From a checkpoint of a small image FSQ autoencoder: 4.15M parameters, encoder arch poolformer.
Rows from block 2 of the decoder, named by matrix and row number. Rows with one number belong to one channel. Each number is 128 + 24 x the weight over its row's rms, rounded and kept within 0 to 255. All counts start at 0. Numbers have three digits each. After the name is the row's rms in percent of the matrix's.
# convs0: first 3x3 conv (decoder.decb.0.0.convs.0.weight, 64x64x3x3), inputs 48-53, a 3x3 kernel for each
# convs1: second 3x3 conv (decoder.decb.0.0.convs.1.weight, 64x64x3x3, transposed), outputs 48-53, a 3x3 kernel for each
convs0.0 102:142116114119105098121111115127109136149124133103120098146133133151120147136120099139098126142082146151080135146130151129103117144138134118164142137211145119197138
convs0.1 111:097098098119142093115073115134157131134110094131193150146135108107111115110114111143139154116130100147133100156121089120121134133127111141171129141121127135150137
convs0.2 087:137149155141119111183150163122102061126126145129143113148124128128107137143163119148128145127171161108097118121131150118159156129184143110107091143149120127156148
convs0.3 113:123134143120151147111103104128134124158134106100134148128097093135170111139154134100142098120169125094135097142138134144118122123102185136134161126139166102129142
convs0.4 110:131125148132134144119131124137126153135167125134124135116163125088086138069129116090082111154126116103133114100067078121142113115141135139119109136119133111141149
convs0.5 093:129115186131135133117135141153109132162140129128146114085144129138156134118135142115124123153124139166124105107099090109118123128122081154131159138135120128146132
convs0.6 111:097115139120170141109114145137130084127150111114134144126154109111171033114154084136110134136096115142138112104081094121107092126153124118125169118092137150103100
convs0.7 090:135150108116121150158137154146124127093137149129158125124158129161148113104155153149131122113131130126164169106070107112128160162173155130127126110081131146128181
convs0.8 110:079086164136112134127128100121158113116119144122136150132133128081115087147108156129110141094151106153086157120121147150117130129109094121183114125146099108122133
convs0.9 108:141115088143100123123117133162094121130128098109090079139147130199106127125117110092140072123086136091139109119081122118115091112116155141134140146164176138139143
convs0.10 092:142126159139130154128096138139148135126148108110140110158126120151117125118082095096081125111142101125112120117119093109086079113134150131118161160118154152114115
convs0.11 089:109123148121114123130119107105143122161165151114145133150124152149115118171107122112115133097112129112124115123160125181152085105070131132122150152156155163153123
convs0.12 106:146104098148120177139114158115140167111115145132132123144105148142069148123124124130137127101125123119127123148171125125146126145135128129140119137137121116132119
convs0.13 110:123125101134144121125153095139142119159145147108082155137143118173085125163131119165157124142126156153141133141153103149099089118093161138112138109125141112078120
convs0.14 104:117062117097079130136129130127154137127121100125123138083122142096053176129113141130146142078093144077118098185141124111127142096111138107114090108124099119118139
convs0.15 111:084167204106120141129170148109158111124124141150155115140121095109149081136142099112140150112170143131130134127121115087124141069105107125120114100102131119116095
convs0.16 109:112111127114095153126087145115106133093073093112151103144108116144090097136088109114129126107132109151133118138114119095107127071115079137140126138142130141169114
convs0.17 093:121120134139102092096107115112121112137120105142154128147089097129101132110105106116129128112121113127142111116108121115141108108081114120123151121118114098110087
convs0.18 094:101103136150136147130139147113086125109138145168151116116093093085093104103105134142135118132100126148127117091109115088090056099069096154153130124114129151134109
convs0.19 087:169114123153125138144122110125128096086112085091092135150081098129087112151130111115122124088174110118131111126134079084122119080116070152113180149114127126114121
convs0.20 093:137098165138120144122107140108105092127139099136119125160162130118175081127140088116115121119131109149154129106143071132135092110086073138125148169182152161212142
convs0.21 090:146130101141141112100131106119103106096079066099110118109153117095113141106102115122106110145088141113113144127111132116085134120116102124122112163132114116108117
convs0.22 083:099116117122124150130120121099121129143193165100111112084107091063109118124121123109133129143119142102108110131129114129122115104123141126121112128120163091095125
convs0.23 085:083144188106115143126109114107108144099070122118073099098132153086130114106115118109139139120175113138106120110120118135191143093107137111180123108150148149145156
convs0.24 107:094111161126095104154118121142107093145120109138169162128136153126089159135082074130171143139144143167113118092110134112140148079098124139164127140162140122155169
convs0.25 096:142121106149157121115103095147168134120162170106124137125093108127128109112135132133098121159092092117092087139147128168171141164168162096131151119162114135144139
convs0.26 103:119102059122161067113157117093149118102143144107111124121157080169129081151101161107100116121130126151116155087140110131128156135115113129123142133148160120122145
convs0.27 108:131177122142155067140148116130090089173116134123095106093134111111147131115123123134088115166129150147070128169131124078084093131113132126126126156093099145096108
convs0.28 097:081153202138148170083129146147120122117110092155111105122154123113140121145140142148155110117143118133145163107167122091136113125133157107112102133150114139138079
convs0.29 110:160172085130212115104117165132133107125154124144162119127075141185093150148098121165125153116098137129123119114081128123183160147204141130170125139159123155153107
convs0.30 094:115167151126150141098151124108097113110147140087070119086135148137145187121135125148135125113130106129167109111115120115104126105139132134115119122120101150115115
convs0.31 110:146165168115099118139140124102115105109108118128098123139113145133134138164145137093102127138148141112079112119116113128141151123117105129159170125151160131141124
convs0.32 101:135147105134193070099129087161144156130118152139154157127098157124093093133119097131138135140119121170127138161101129106069101165144102124139157116087151086073131
convs0.33 094:136145133124192095116149132108112133099077101096119117122128114115142121117133092115089114144143117122096118097130129098175146108130110150138129115116159113096156
convs0.34 095:141204102126204123124137148105139135109138117122157144109126092065082122098103093132126105159156128136120146150167161157156136135157150132165151146134148122107109
convs0.35 115:138132111145189171095149132118123133121128150123120089130114129136123151134099130118131108132086109137125134102121113150129116105086081130117109139084112142092135
convs0.36 114:157158144206209131122158155150144160102133110136119111140131138087178138106137178129129129115120137125115136142163110077092101121138119134146124138130121148058136
convs0.37 094:097069116130155110100126132141180129142136142143114109147105130137155134127105123137124132109099163143109163150155143149128144158157131153137128131148115105094116
convs0.38 099:091175094094100101127120126121101135142133145149133153111120121097147144088109109117115152158106134112124112090112114146167131148140126098162135088117132073135112
convs0.39 113:137187184127104131131099087127104122122127156150169132154139173146123136102123135128121132135116142138104145160139113128143107122157085140117136093071136109099152
convs0.40 118:103120115138155162106175141124133131082105103108107129076102123109102127093111134133137141104101131099124134092106091043075084100097098129144120136158140102149114
convs0.41 101:116096089151056095114076089144127129132110076141152154069137112142135138114122067113179144133121115117134114152137153128123147137112142119118121138122123132103100
convs0.42 103:139110118133171219114116144103157139105158147112107124119162154129099121113113133112142123105098104114184085107094089080094094107095098145154157149159179158149141
convs0.43 094:123138167101097156130109140128145121110172158074084119115126138115117126062136113100120138108125136114131111109107078124122105141119100116106099150115131133092106
convs0.44 102:084103133114125121121143096103133182097099137104097120121123089113153128107129146114099114123124138117123121136182160136154163123184156098115110103132120092118121
convs0.45 101:082084158065000145146135115139101114146141135139176149091099116159096125145114088151107157142096132130092148106118115105114089095108094109095130126127126140154099
convs0.46 102:062194205123133147102116089145127093153164128164150129106121129131159124155112130120120126139157118115108118163148145167167137195183156125109125136113106139133131
convs0.47 097:129101128130126108124088135143139129157186161129170135133115138154148140129107113123142131156179148149138116147139148119108116156112127112124131122108107147147142
convs0.48 115:138119129127164129111124109138132130143160117102124135123099140092102112114123130144125147135137137155131119134144117114106131102100141100123108125205091119137099
convs0.49 095:116165132117164132122154135126138126110134147113119123126128120112157113106150154126114120130157137128124114137107128124099127093113132150130132159151161156133158
convs0.50 088:114102086093065095101134122113171168120161190144146124155140154169171169154133144136134109127127091150133106149134109122148105101109120145160147141171204159147154
convs0.51 088:145137123066139170121120110120182215150157132141129131110110102142093138118097121086096119119118143120154085142138102128111108147131142110129146115143093127155116
convs0.52 087:108089095159171125122154120186153131161173127122140092113133142143143138148150152133124122116142126136104125146121127124099178101102105113126123120123089112096082
convs0.53 091:095194165151214144104125136133105145119143165128160125137139163103115124094141137134109141124112137117091153152103145177139137097048086121110112128100108147112094
convs0.54 089:140102117119094075130138106135144164141151145160131141117110146117132127142128139110103135114088117109146148118124135106140146116138132132078094135122131128111115
convs0.55 095:154201146144159084111142138102106155141152180126137156127127085183073138133112130126141128183142173159137194080110135118112108129115085120130151150161161142146137
convs0.56 090:109158151130066131122119093116121098115109134101097116130089153146135108138093086062113084089123078129107102122118138126130149113111091064098075112116128148092141
convs0.57 098:099166180112131170131132113112139132125184180141152126114101095095084088138145132123148130131190130103121101085130127128140084134112083125113154135104161154084098
convs0.58 093:148174163138165173156138179126147148114123142148165118131164135094202156134182124117116131101131103092107081099098123079094102139149128121126101125102116142129095
convs0.59 109:140119159147126142103123125112101125152134143144150137134125173150125176117105117120132112123110143134125147140145146143102090141116133125146166131166188152148144
convs0.60 101:090091080104160116075097106106099098116121110119070088145154164172110154169140162146132099134111127100109119121176167124122090149123125116129124107146109139127128
convs0.61 097:139116153165163131125116104109125102124096133129097146139176131156189086174139123138118148124085112121078125154118127129075133108105179105122138125151154114142159
convs0.62 093:079101174132136125151142110151139140150155171139139155122160125135189144119167140113103127084103132109121157107131092171190174126158143135131140185178165138187166
convs0.63 093:129115105143156102137131138154133111138145108125131106111149131128103123140090081150163145107112141109083081132160179134179131184141146123108105131106141143146123
convs1.0 103:114114125105133110166110150117121138130113154133125125140115114120130133127140110171129142150144124135150166127168125150078168149129135088087084123118118128103149
convs1.1 115:130158135128174142147111123149114111147153153141132119083099110169141127134123106107156120091112077115139139164180115153113125121163177110130086131141110093135162
convs1.2 094:153123111131103112130102131083124133102127148094154111080119129126134131119120124134131124152137098121072092103123111149127135092122147113134136136137149169121143
convs1.3 128:154135143094168127117130132111098160101113122135099114169143133115142063148172096112119127168119165137138182137115146075152144130102119107129123133130109123101119
convs1.4 115:135134138109120090135116146147100127104147125111108136097088093147119142051073102117142111099106091145156155152083109131143120169126146120083093127076107117128093
convs1.5 080:116114118112140133105137114139103129138126097128151150136145158079064110122109143110108095108132123134158148141163139141127147135133124108162096083135116124125126
convs1.6 142:150119129137142117167120130143124136155114106126117089193143143169142132168145150103090124128117102117131124140126115126089129120158129127144097155109113150131115
convs1.7 072:076108101117152116108117125110119168132134104121144095081067094101114094107115088115083115104104119152145128111101127083125157148147161098145094135145107118120115
convs1.8 098:169137140124134134098115085115109134119094170098080086104108156126157161117140157142122141121122138138146133125115153141132133101105136142120117113160119117174107
convs1.9 089:146141160139156123147128137144128166149162129120120117131129126125099108086122134095110103118140154108104076104110122114169140150127120094129141126136109083114114
convs1.10 080:118137136114127126145155099152110150118095116117103087143176150138166142074122091108125137130126115096103135117131137130142135119138128114131102117158128103146164
convs1.11 075:155128139115120089131138093118095126109101103131105140160135088111115129072102113148129110122147166116145167156120151140102125129105105113077114090100083086103135
convs1.12 108:111131100155156132141160113106154120137123133105086111148125144171130158132149149121141177146158129108106099140113144101102105115117119118133140159093163150113144
convs1.13 114:145130119136146133148133106144173140143109081119113109150090105125152109106123104117118112093096118122138140123149114145134086123137130119134126105120126119136120
convs1.14 102:133141124161190138177179170136119108159154125130150154100148135120145125099131120119114133115123127104097095130146129104179156102112088129158125161126132120159145
convs1.15 105:116146102153161113134123123123114142134118147123110112144118148157106153121114153112093101146113122117099117129126141161116138123090171146134133120179120089153140
convs1.16 118:143097152142155129136117152150129173143139131125157159151141112117132151152123145176161127162110102139116112160139176131116119129137145120140128160114113124122128
convs1.17 112:128131150137140152129128132111093093137169173138171135134107131121115125162161138130136145117107113132159142150127157136132127128126117158156148145125124129105118
convs1.18 097:092155133096169143112091075121154148109167150134169159113121140176143146162159160145124142129142167139140138158151146138167164129122152122161135152139147171156143
convs1.19 088:126133140114147140127136126152135139124175172115166115122138147155156146149135112118114093125123131123113137125154123147136155132140103141145128163143133155135119
convs1.20 105:112133154098119128113108126124129108129214194121152146120110094115097112141093117147126152130122151116131162135148134118139131131152142131143095120130095128151129
convs1.21 097:109119130114141137105107092112134119127196180129142142129147155097151148100128133109135131107142144120163113116149128115180134127128092148153133149151119121113110
convs1.22 087:105102104091146108116150102096116109101173121117159170111143122100175176143134118100133121110142156103113117114119125114165106125117119144164153128141121115114118
convs1.23 093:095100127101139144086113103122135098139159175128158166130142148130137146126121134118159132121136129099119131119145132100122129099108136135148144136132133136103095
convs1.24 117:127133087146131107173132132144139099126141119131118104140126135168157156174143168141116119123122118119117131153130131119105121112143131120116122110109099123115096
convs1.25 082:111127129138127124126128122103101149133103118134100116130145168160137139141126137173186178152142128145132126132106069130097102142099097136132144073133134090097128
convs1.26 100:117146122140131159131164129128160113144092083137092128107145131123138112142132086152125089168118127175139139123088127140112135125128118143086151112114153127119128
convs1.27 115:118138134142132125123145134123094125109072078127136121154179164125181124161183120138101119170141124150092119119162129118141121139147116128138158096116136123152153
convs1.28 086:146127116174110111134140139106115116109124163146130097115093100140116143135110139094148102122095107109124147102144106139102140123092130119108129128173113118103114
convs1.29 113:123141137126131163113119150126124152138094112155135112106109166099090129139094105143114122158164127133127110135057103113090099125107145133109098120098112102113146
convs1.30 079:135119124103124086162128131137117114106145112135128116113119137126122144070084141155140099138137139129136122125123143121138166154140113137118095150155110106101119
convs1.31 134:136130133129139137152144124121142163143087110160127132104091146138147110119137146129129129171170140073074079139119132137115114120123134117099109067102104100143106
convs1.32 123:144122114144102124114118103130144156157159166121106096099117091112136129141115122128110083109067101144126143113121099158179123119148120134095089139133094100135088
convs1.33 090:116101134117116110148143146126146118159151105089159110138115136127172166172120151130147113183166138111137098125118101116095115133122132099150161131137136132135131
convs1.34 076:186120155151150131161144133101142064139157169133129129120144144126201174147162122121125132129126086174112101111145124119107097116119113090129116115162110109159122
convs1.35 120:132158124116110129151105126143132088123102034118133093119181150098140115108143115156124108151138167143115147154066078154130116120093105149126137125116144117100130
convs1.36 120:139151110159114135099157204109152101130140112110101094096133157113103128152088142093171139121129107148124122141186109175129129147150141146085127131129127120108140
convs1.37 087:138134122141094093150161157137133099126124108129135123111148131054132162151094135108151116071142123108119096113110119154126116154143103128100120137122122133139126
convs1.38 097:140127112147152107168152141108124129152120109136130082128131163114158185119126129140130119133190129085121075154130136122102105152144146086145113114152125102128121
convs1.39 122:149153138163104142171141117110148146150107110136105124113152133153129133093109081109119091117142147096095105092109109144090092140133112148147151125126144112125134
convs1.40 101:122103139153161134105119131154142178143168167141137130113128097141158119113143125163168157180151178164145138140145178139163175127143152095089099158101136122095122
convs1.41 093:150119105144103100124131110164121149120147106159119145130132117164122104142146122155131112124126116158133153094160095109122140151131147077137124149060118118109114
convs1.42 122:083115112140138111109119112160128149069125083119109131126161104141130128144164149122133140140153142157149129123141146123149141135106128084147117139156119090113117
convs1.43 108:154133120165136118170116126143141167134106155132108129142184178130138177131168156180170129154193181143137143142143114155120142166147127139208116143195116139178145
convs1.44 081:127101118127153133127149146130151123122159173131161150130114121131156135145120120130163139150180148154158148120138119105087083119113108105123136163146125161165122
convs1.45 120:142159128126108142160116151101090120150107096144108130161126148141137145147148147128161109115175130137132156178134163156121167144158163134110151156138130138157126
convs1.46 103:144140113165174173114222162148152161148158134153176126107107136126161148127136137133162096159168142116130116101079088106117081103118081152118121161158131138123124
convs1.47 078:139162144125138117104090107110130122121141160105068121103119135112134111077127106140167142128158140090096117123179158104144161105114134085127095114129130113089092
convs1.48 137:122126119133102116138129134136126095148101170134109125130116133149136150136129106108105104136099114126119117135153150143124170121171170119085111106178087120108118
convs1.49 127:160128134136137144099123132142113110144139123119145133115126148130154152110135095118117086161159111134160127120074095105066068133121106122098133093108113150139120
convs1.50 069:152125152163134139139145119111128136126146150106109125149120128058094119072121091116123108156142121112145085173143187178158142158080134110124131126120111117064104
convs1.51 066:123116101121136164122098143114098101111098119102052179099152126103143139144160141142107110151138111125086100182118117156145148113077122112123141128115136129116141
convs1.52 060:107103095132123116132136104125114136136145110137122127142139096129133138126146198072075095100098136131114140124138130145112118125122110154138133131111145131131125
convs1.53 071:125099107112124116088069089095130112117104126117145156121120163118132142091132135113133166107134108137148130193223158170139135097138130148175104125176130152150114
convs1.54 066:116121120093145119103099123125082089121140103112117117127165128096144111170151123079132111144156145148184141139109121140143143081062099139126159166150129153092130
convs1.55 080:148119170128118153114117145113100116099121145100144111153129112153146128157156112089107106123110129123118120160176178182159167125177186129152127146137161125148148
convs1.56 079:104089112132094104103140105103128092098138092110191116130140091126162137129127116144160113167167149143139120126131130160131112105123135129126152133129151135140123
convs1.57 116:127126135085142110117134119124110087133121110085111094123131135119161136117101155109136117118158123080082140172153151180148144143131142128155142141162133096175117
convs1.58 090:102102125104109087115112114111100137096117100126126106148092118129104130129088096106105127153155141121124145111134144144172160167157181097110138130129096116110113
convs1.59 091:156150154110098122163119126134088094145121118123122131117096119067094114091111111133108134177178110134150094129135108102123123110059095162165152166111142184120137
convs1.60 090:129104152113106128149153166165154164148148134169119135095092092107116106090131115162151163101100124134124120134154136130157118129123130122108137129115144152147149
convs1.61 094:127148128105103140137090126112141113143113115143091099091082071108119059103090117174126097140093122141120142101150123113128141157136120129121097104145115147139131
convs1.62 080:122098089131139122088126096127142127095101121150134109139117123123107121149127109120181174137125150179156167113115127121101102123140108106112115080126139105082109
convs1.63 074:115082108099096109099126126155142127131131091139116123132166116147174125100128112131148085158150155128084101099092069108119105095063129076128140146128146101117113