config.toml
train_examples = 90422
crop_scale_min = 0.7
rotation_deg = 5
encoder_activation = "swiglu"
decoder_widths = [32, 64, 64, 64]
residual_init = "none"
lr_schedule = "linear"
Rows from block 1 of the decoder, named by matrix and row number. Rows with one number belong to one channel. Each number is 128 + 24 x the weight over its row's rms, rounded and kept within 0 to 255. All counts start at 0. Numbers have three digits each.
# convs0: first 3x3 conv (decoder.mid.1.convs.0.weight, 64x64x3x3), inputs 42-47, a 3x3 kernel for each
# convs1: second 3x3 conv (decoder.mid.1.convs.1.weight, 64x64x3x3, transposed), outputs 42-47, a 3x3 kernel for each
convs0.0:090153113111131140106141132094077106111143128186142150138106129154144106110103090106115143118108122160164139090087088113174143129133116084139128109121133118094125
convs1.0:144126123131116143133174133143121152097105149129113154120140106131152137112113136107113157128192157119112133111106106155108084181131125081112121105108178116079148
convs0.1:122139108131134110125144100126139103140141166112138150119094087147143153132131143132149132124122113110114107107139113161142145107105108148121107122124112130136100
convs1.1:133132127126146112174133102131136138104117120171142109116137138112120138183173138151163136126145114143124137134114165093143174113145112139108134142146171120133163
convs0.2:103084090099130103068080048162167122142187156126178147130151133132130119144158143127158115122167172156138139100109108096141123091104094129116146109156121129114134
convs1.2:158103129140116153166170107153117115135137115105099083152086070162089123116127131152161098150188118126164142133145127145162129147137132157109160134111127094160092
convs0.3:089106176132133185133104126099155125088147153095087122169114128147132140125137135099143150110134153128172123101094100091141173105107106098147117112158097131156077
convs1.3:141132133083060134120137139138125149102103130117128138143126123126115168132134156130115133127106107123112126187134117146135168120138155144070171144106136133122125
convs0.4:170134128139086118112111115075137153088102115089100126079111130099124117113113102098146160091093140103107100096106160105100128160136150119126101159127115146119152
convs1.4:135136122088133124143117118112110151086103130107115146139088151100084159080156163128104130134127072113111139133131168111172174117178098128133204147114139141144102
convs0.5:111126098098092092093077121146155143142140148142122166090097090166130108119136128114157155124182138132124149113105142099114162084159123140123113126156163122134142
convs1.5:104126128113107132130110130106095134105105099127160108151107110129115124152179124147146139142054140095126143158094116122135129139126145139090163151106137113121166
convs0.6:133113146128142126094135131105128127132145127128138118108107139122096085133124121133125122127155113151171140112094107109143136114098140132099087147132122110106142
convs1.6:106128122136095108147115130154128131133121135117109130150119146133104146130144182145120135159168146141115121135117135101132178117139135171160174161147136155171127
convs0.7:097150145088169134115100125103065137118145165094095155134163136120133114182133124125144125137127160125106135085151106117180112106165073144100146149124128147130120
convs1.7:135149120134104115122108134144150119098161109130157117117123069135091127134122136100154084075150106129111125176129148133137147146135156163087162160091136134115176
convs0.8:126143094122146088144143153144104135138116089136103136122116129135132118097107131156190090124117078133093142113136056146111080099101123128113156143127142141147133
convs1.8:118113111109113121122153152140116125122131153114146124151148112147135123142114104114157110124173116183127068099129161095151125143181134140141113106125093126200135
convs0.9:139170092108130115093141134159136139121119156131176143156119163132160163116159127171155155131128142108137118118134135142096163114193122150150125142171140145132120
convs1.9:155140164161157149168121123123084143158121177148177133130091117121131140105183129131124151134139155154113117136104116110094126151143183139107124124158113113118134
convs0.10:126151112102135127091131099090109098109169144078086132129128139155146145132170160110141117119137102132143139123101101129125131109110130101112090095112122116148110
convs1.10:135118145169079098120096121101136135136181169135186158137107106165111089111128114158141126107081111106115125110113119148166145145133135126177156114161152113162158
convs0.11:159150146148140141157104153128127123158155143122147156150105132121124109115132100131136127119130137103134140131136129153170148142178157123115110132112110137101112
convs1.11:119108142102077125154146145135142119100145143136138156129113151127132158107142121101158148177193139127111165106091081141173122132185123140121101134167113100088130
convs0.12:118118135122154178133138150113116126188095098157150108144133128144132155138137133108140143130131091124150143108098114107143119103109116131154134147156124116090103
convs1.12:156173145082094125141171141122093090146152143152125167124133103146123140135087121123130200124141122107103157152139139113120125148197135149109109164129150105118119
convs0.13:087131126117121109136139122145169135104131150077098149149140124128083158129138172125123125088107164123101123110123104110142090114126096104116074138173101144173143
convs1.13:146167154159137140137127153120131121118128156138111146093133133097144150140121133126129140140193122129138112155144132106132146159173149118158136146132117145157166
convs0.14:116100115111127134121141136156126144106144211100100116108105127118122154123119141184131159125128187120128137121067153115049095126110110132119128137144141116107117
convs1.14:142093112145110127176141157123069102128119153124161094125111088102127145118146127158128127108170121128143112136106129113133127120161188166154154140170125149184158
convs0.15:116112143124188147100127080096066139124096116173123120108113075121128093076102113095109127121129129136149129089068113099085091149167137147132099126140124152154109
convs1.15:139120103085047140114132174108096117118106159135139152114147145115146151138121114134121151136099132133107124145108087127118162132107160133123123171139131114157126
convs0.16:150151118098121140097095131168157116154161110119136147106108108164165129134154139134163100165105118146105123101092153112120170135120176143112097123121157110109127
convs1.16:100139133102088176146124130145101152107090138143140109160110123125092096140143125118128084166144112131105105154155113099134175142159148134137152112126119145171059
convs0.17:153158131136119113131123150150128098079085106072096111138140126139127122106134095123131099102096139125083135147061146144087111128123162105128133114168154121109133
convs1.17:112133108160175091113111088124157177140165154163136123116113148151151106117172115084159128111137130158109131074156127127148111147151125100133121084117117129120134
convs0.18:107129093130161131123144115159136143141148181147131179117093107167144157140112129097089094102157092123115133157104129125174098127136103092135114114138105104132090
convs1.18:103160153087126165128083106130139148054100146156079135130155159114087140137154104120128144115118081181140154142140147107138157126136125132116117164134141119108104
convs0.19:090121131085097134118125135160118102169074095185155126139154133124143112141167146147142113134122122142144118125139153119108139142148136110153145104106130107135154
convs1.19:113152119110118136124130138147094152124122114154143116143107128134137100149130111147141127128125084135125116130087122090097171131137163087108098142126121108126156
convs0.20:135128120157135125132114153139125146155127130159145138096110093148108155166124137107137144142147121135130120124115127128152101139149114143130113108102121094105119
convs1.20:119114104124075137138160150135093076121102106168139157116139140120112138142134137121120134153094108127119178137171132100114140106150126144128102150105097091080063
convs0.21:112136164114118185130118126142147130152192167168124090137136139142164145125112132144151123106144111123157141114159139137130143080120100092102091142109118139125115
convs1.21:090136107089143151104115196160112142077079102134096126121124124126098082128139121165105134175146096148081151141117087133132114092119141135110116137144103100113127
convs0.22:119115126138118135130088087153147120149163140172198173118088129125136133118132117116110112125121147119145141121094134138096132104114138106123127136138174145122097
convs1.22:121120096096085163153138127142105206095109180166138135140095141125100167135154122113099120124122109123108127132129110074090160085153119154100129135139135105119096
convs0.23:089112102137130128111101085104101128109073098152125117140102145141130129132127139136129147135102173113130156100117106114112099119082118124136096157130106121105100
convs1.23:124130116104103166169123143155162126164163149137123130111123127096125102147155125145117169082094139116096156164150117134142139125138103118164083089080128115120098
convs0.24:163131127142133159137122101103160153124152114136109133105129118108144144120108130153155151121166132129135146154122162120201133118134171140120139143114132089162133
convs1.24:179168127089100168138149163146176133123125170148123178141201128145083180136113160156131161161090167106113140128131059146142109128131119101100120155136137130152103
convs0.25:124138155133133131170138138156104099110100099128075073144134162098113116135172146153157117129153104097103114128154144122162204118127135091117129128094123171118084
convs1.25:177159124088107124128091165150146085138123122108161129147151119157134150170157113145133193132109185121103145172120092121135131136099159142166081113145133113144151
convs0.26:148128104124133136131136126131123119114098104105127114128107125148129121111137111123141108141112139138145114114094123121108098104094134117114124127136153144110138
convs1.26:105142148117161123137125116142109169121090118126093107113093141124131109131113110137128153151096123165120123107112091104062133152139114157159126148145149121136145
convs0.27:163168152130137131111116084109121081104132097100076112100122129122141136143124150097112084167136100138136117158149111121177111129122092173115176105112137119126120
convs1.27:215146123115099170120126090130166167125156127194121165163156112121126170126127136118125137166139140149106152134123111137100133095127092116109148128136103097140047
convs0.28:108110108104111119102096130111141131164142160125132125151179164134161148128121116137148113126153120126151129088152088107133130084149099123124122138138110116105083
convs1.28:120113113164114147099135125121118095142111130128099138133122158190096129127143137136096137085090159125102115126130113143106110138109098107153143131109152142120132
convs0.29:129148166115151162147168125182141134159145128149144108084127104124113111136149137161118145108081143138119124151157156167162199186133105143136087094145109158107123
convs1.29:127144129064069169097104113145106141141092131106111127191125144177172146146134151138116148160135113152156099140135090127132169125151121090140129120148160093176093
convs0.30:168167124139141149118118181130160176106120138132158128106131138099129111111105084112134117126099128129102115167150127162166097154161113141095116118065102081094144
convs1.30:096140118107090147134124133169133176087142121125129122168159182168118150117108127136154110133122103137141158138097070171153130144139114110098169148196167136144104
convs0.31:136136151130139138139164159118133102134138112124101120167158156123091100100142146128126124130083094144101125132133126140172135115104135107110093149079105128060099
convs1.31:144148110077068166127106177128158112109114160089128101144145113166103129105099098144180140107071167176168088105126103118138144140130130106174120144143141113144134
convs0.32:113110148134124143109122088126128088106144121138145176125171181109129128110141144153084081154083147139089142136100100113150103181101148133121090127121134151139078
convs1.32:185156124113129126164132108120109092150132147112142143107119117093108161133094145127105127122149160123146102122119128101118182133133133143171129124127096117195133
convs0.33:143150138119132111105128124102109111087079156170128152085137136123160111121138134085101148111095152107103128136133138137107139141132118108092138146167167138142120
convs1.33:119117118107121137109121141112076144116099141163148159131094123112102121114157152119136157106142140105148139134137132139124139130145104149100114114107149142126116
convs0.34:111126133111132143139130087127112132142151095141120137127113103139095111124124158151100119123096119142123068160126150143094147125047160106130119110131162130136117
convs1.34:167152117149118146127131120135118137132085112133138116134161073126145118159129154168099112125208185144170132147141156138096126098142138119156108101084150117155126
convs0.35:172131147112101101117122117125147130133147100114136120137148139123135150103081125123123138109097142102099111124104155155039154115132158140148130129153129154157122
convs1.35:106113117162124113139115120128100175136109161153147126132080150125110128131172137114128128133116102112121106139152134134166146158163108162098159122093086146147119
convs0.36:132112144127093089116151079138144098147132129112138136130097126129138119099136109144133122120135084146116119146105112149080147119149117134162153135140114130112119
convs1.36:127154102160132104162082116153137171144117123174157095145087142094131108136174124086154131112130151132146135125155152123133169139160126142145132095101132116096161
convs0.37:108102102146108104131118077085126124125137119165100088122148127110122142129088131106152144185137118158131120091116130129123117135121098140145145135170081121114107
convs1.37:168148111125128110138168185136107100124120114166129160147139118089099103121123139148150148129155131110132188156150127130108085124141098164103125173123124110126108
convs0.38:178133153154134108091123103124145156137121131128104116127137127098136108147144136144144132157122124114124128095121105128125095101087081141105093129115134109146118
convs1.38:119186147169102090164139082077147126095109123141127128120168122133083118134152123133128152102089151148162128145098114138144154160175124123131109046102160155117101
convs0.39:108089101114141124118168155130162144148129145131148145155164131137119130119142146114124123114143106107140120111098146108117105109143136118141119125157105122112097
convs1.39:158123118118130115181173154122127125113153151139123142111104113145142117148132130150106137146142087109132163156161115120138137125127117112103107155125129109104105
convs0.40:122139155103095115130108135148130158123185129134142126138124153174174150160110147118117103146137135142144126119092117112103129101138093154132123117128107111113118
convs1.40:121174139134181155167104126148125175100125149182112135157138140102078116123158120124124079128118085156128180134143175134164130101179102122128131094139143098121127
convs0.41:156119133133088137155117114102148110142202132120127128117142102131142114133136157106094122134161144137144165106135134153186143110140139144133151107081093133115117
convs1.41:086147132112136134113072100107155150090099119146109144143123112112089130118118125109104115134123137141125158097137135104093128093088093155137130108080107102111054
convs0.42:160138132124107172132136128138110124170167144136125116138126144135124157147132111146147127155181149150188117125151151115179184104095124137119108105103126118141158
convs1.42:112145136121152184136124138156139150102104099149122152127131141143125132152141123137101145165106088142113143148141130112105161126100087114117113138122121099113097
convs0.43:095116133138115115112065101133134155125085133126129133134131100133139150127130147151146168155139182147139148114165135121115118162123159109126110139091124095097129
convs1.43:084149112116126126133103153159091176083115124101124110140094118153084114152149136099130053107104082147147112115132084112093142132127105107090125110146114118100163
convs0.44:125112125089137099118133151127153156151170155159157128168149185125118161116132159160156153107121093118120125129097118149104145153091122145157108115142101172123140
convs1.44:113151096147139164144136137155119155116091173137123154143140080112154137137111089167080087134129136181123127126139141057099147085112106092138120104116107090170157
convs0.45:112163130106163119100124135125142153136119127123142115116093108117137147113118096154121112126137115135152114157153133147096110096101128084099109095119167112100108
convs1.45:108144138137098096116092123152132142130119129142116146150180113121098080163122116113139101106064143193132138118176154165125127170201191126166129115134101145136156
convs0.46:138150116109109094105091078122143180140113159129153192144102102147151132118120127134131148129132168125110152160109133138119120132130145167139109140133087134114106
convs1.46:146184133135114117133137149122122171104083120143127144080107173130089136189147136117108135114115093103127156145129116138106158122164146111101101158134120101125083
convs0.47:133149167112111155122118140070073110105130141050087081126140152141110125129146145122086103115094102102097105098115118117173152096107099144150127167122128159163165
convs1.47:153148123120106129132145127159141147159145156136108128110119135089099123139138139120106182128091113141125126113112150124089136135101115135165114158136157120147126
convs0.48:144160109161161149144144162113140105192166113186146074096089089094123108115124104093134094122117112126109104131145133135134159139128100121103094101128129085103119
convs1.48:100095108097092108156098118110091138121121144134120126166123127157168122128153151179119159150082114147120159133153129102132137131135130098137153132147145146185115
convs0.49:129092119137129136120173096111115122128147103136136143137140115151190141130154140141122155135145119120187158127067135111154123156126141151121156135112136138132113
convs1.49:166161136119114140178134105140157153150140158147116127131105109152087152111173159106114125125154135113104137106118145096088133097125094138113149143110131152153054
convs0.50:136136163143157118112169128121102133139125141171105155118136124116103111113093132143116110111147143108122157147161183094124120155194149123134134138141132114104118
convs1.50:148161154121058109099053099144156127135134153121149158129183102126127129111109130140090120140131103155127116125105131111128196143118137120129151188088154175140114
convs0.51:112149129092096099074080092123145099107136117099129116090113118090121115095125120146120114153131129111147108095125090113113118102128122110142130157120152143139124
convs1.51:084142139148124133172179137069124144121099134111094112117114116149115127103142096114155132148150153155161122150161121107151141148132121132140142131109109109092128
convs0.52:179203147117124123117135162150108131162115123134128126098104120137116118136152119123122109118098107126118112121115099099160107128177167141114135110092110108107110
convs1.52:113138127128128106130068090125137132109169127126149116127090115117131144117160131146118131110100156148141123165125110149119170152100130144155162158137119146154151
convs0.53:151131148143147119133133130161114142163135144149121150129178132102141092149135111110117129108129106144135135095129112128177134133154127166145139135165138143159128
convs1.53:115122095129087148133131133134156137128152154113134149125173077119146182147129127174089068142177120147165129139091085112105138153094119107110139141085122097137144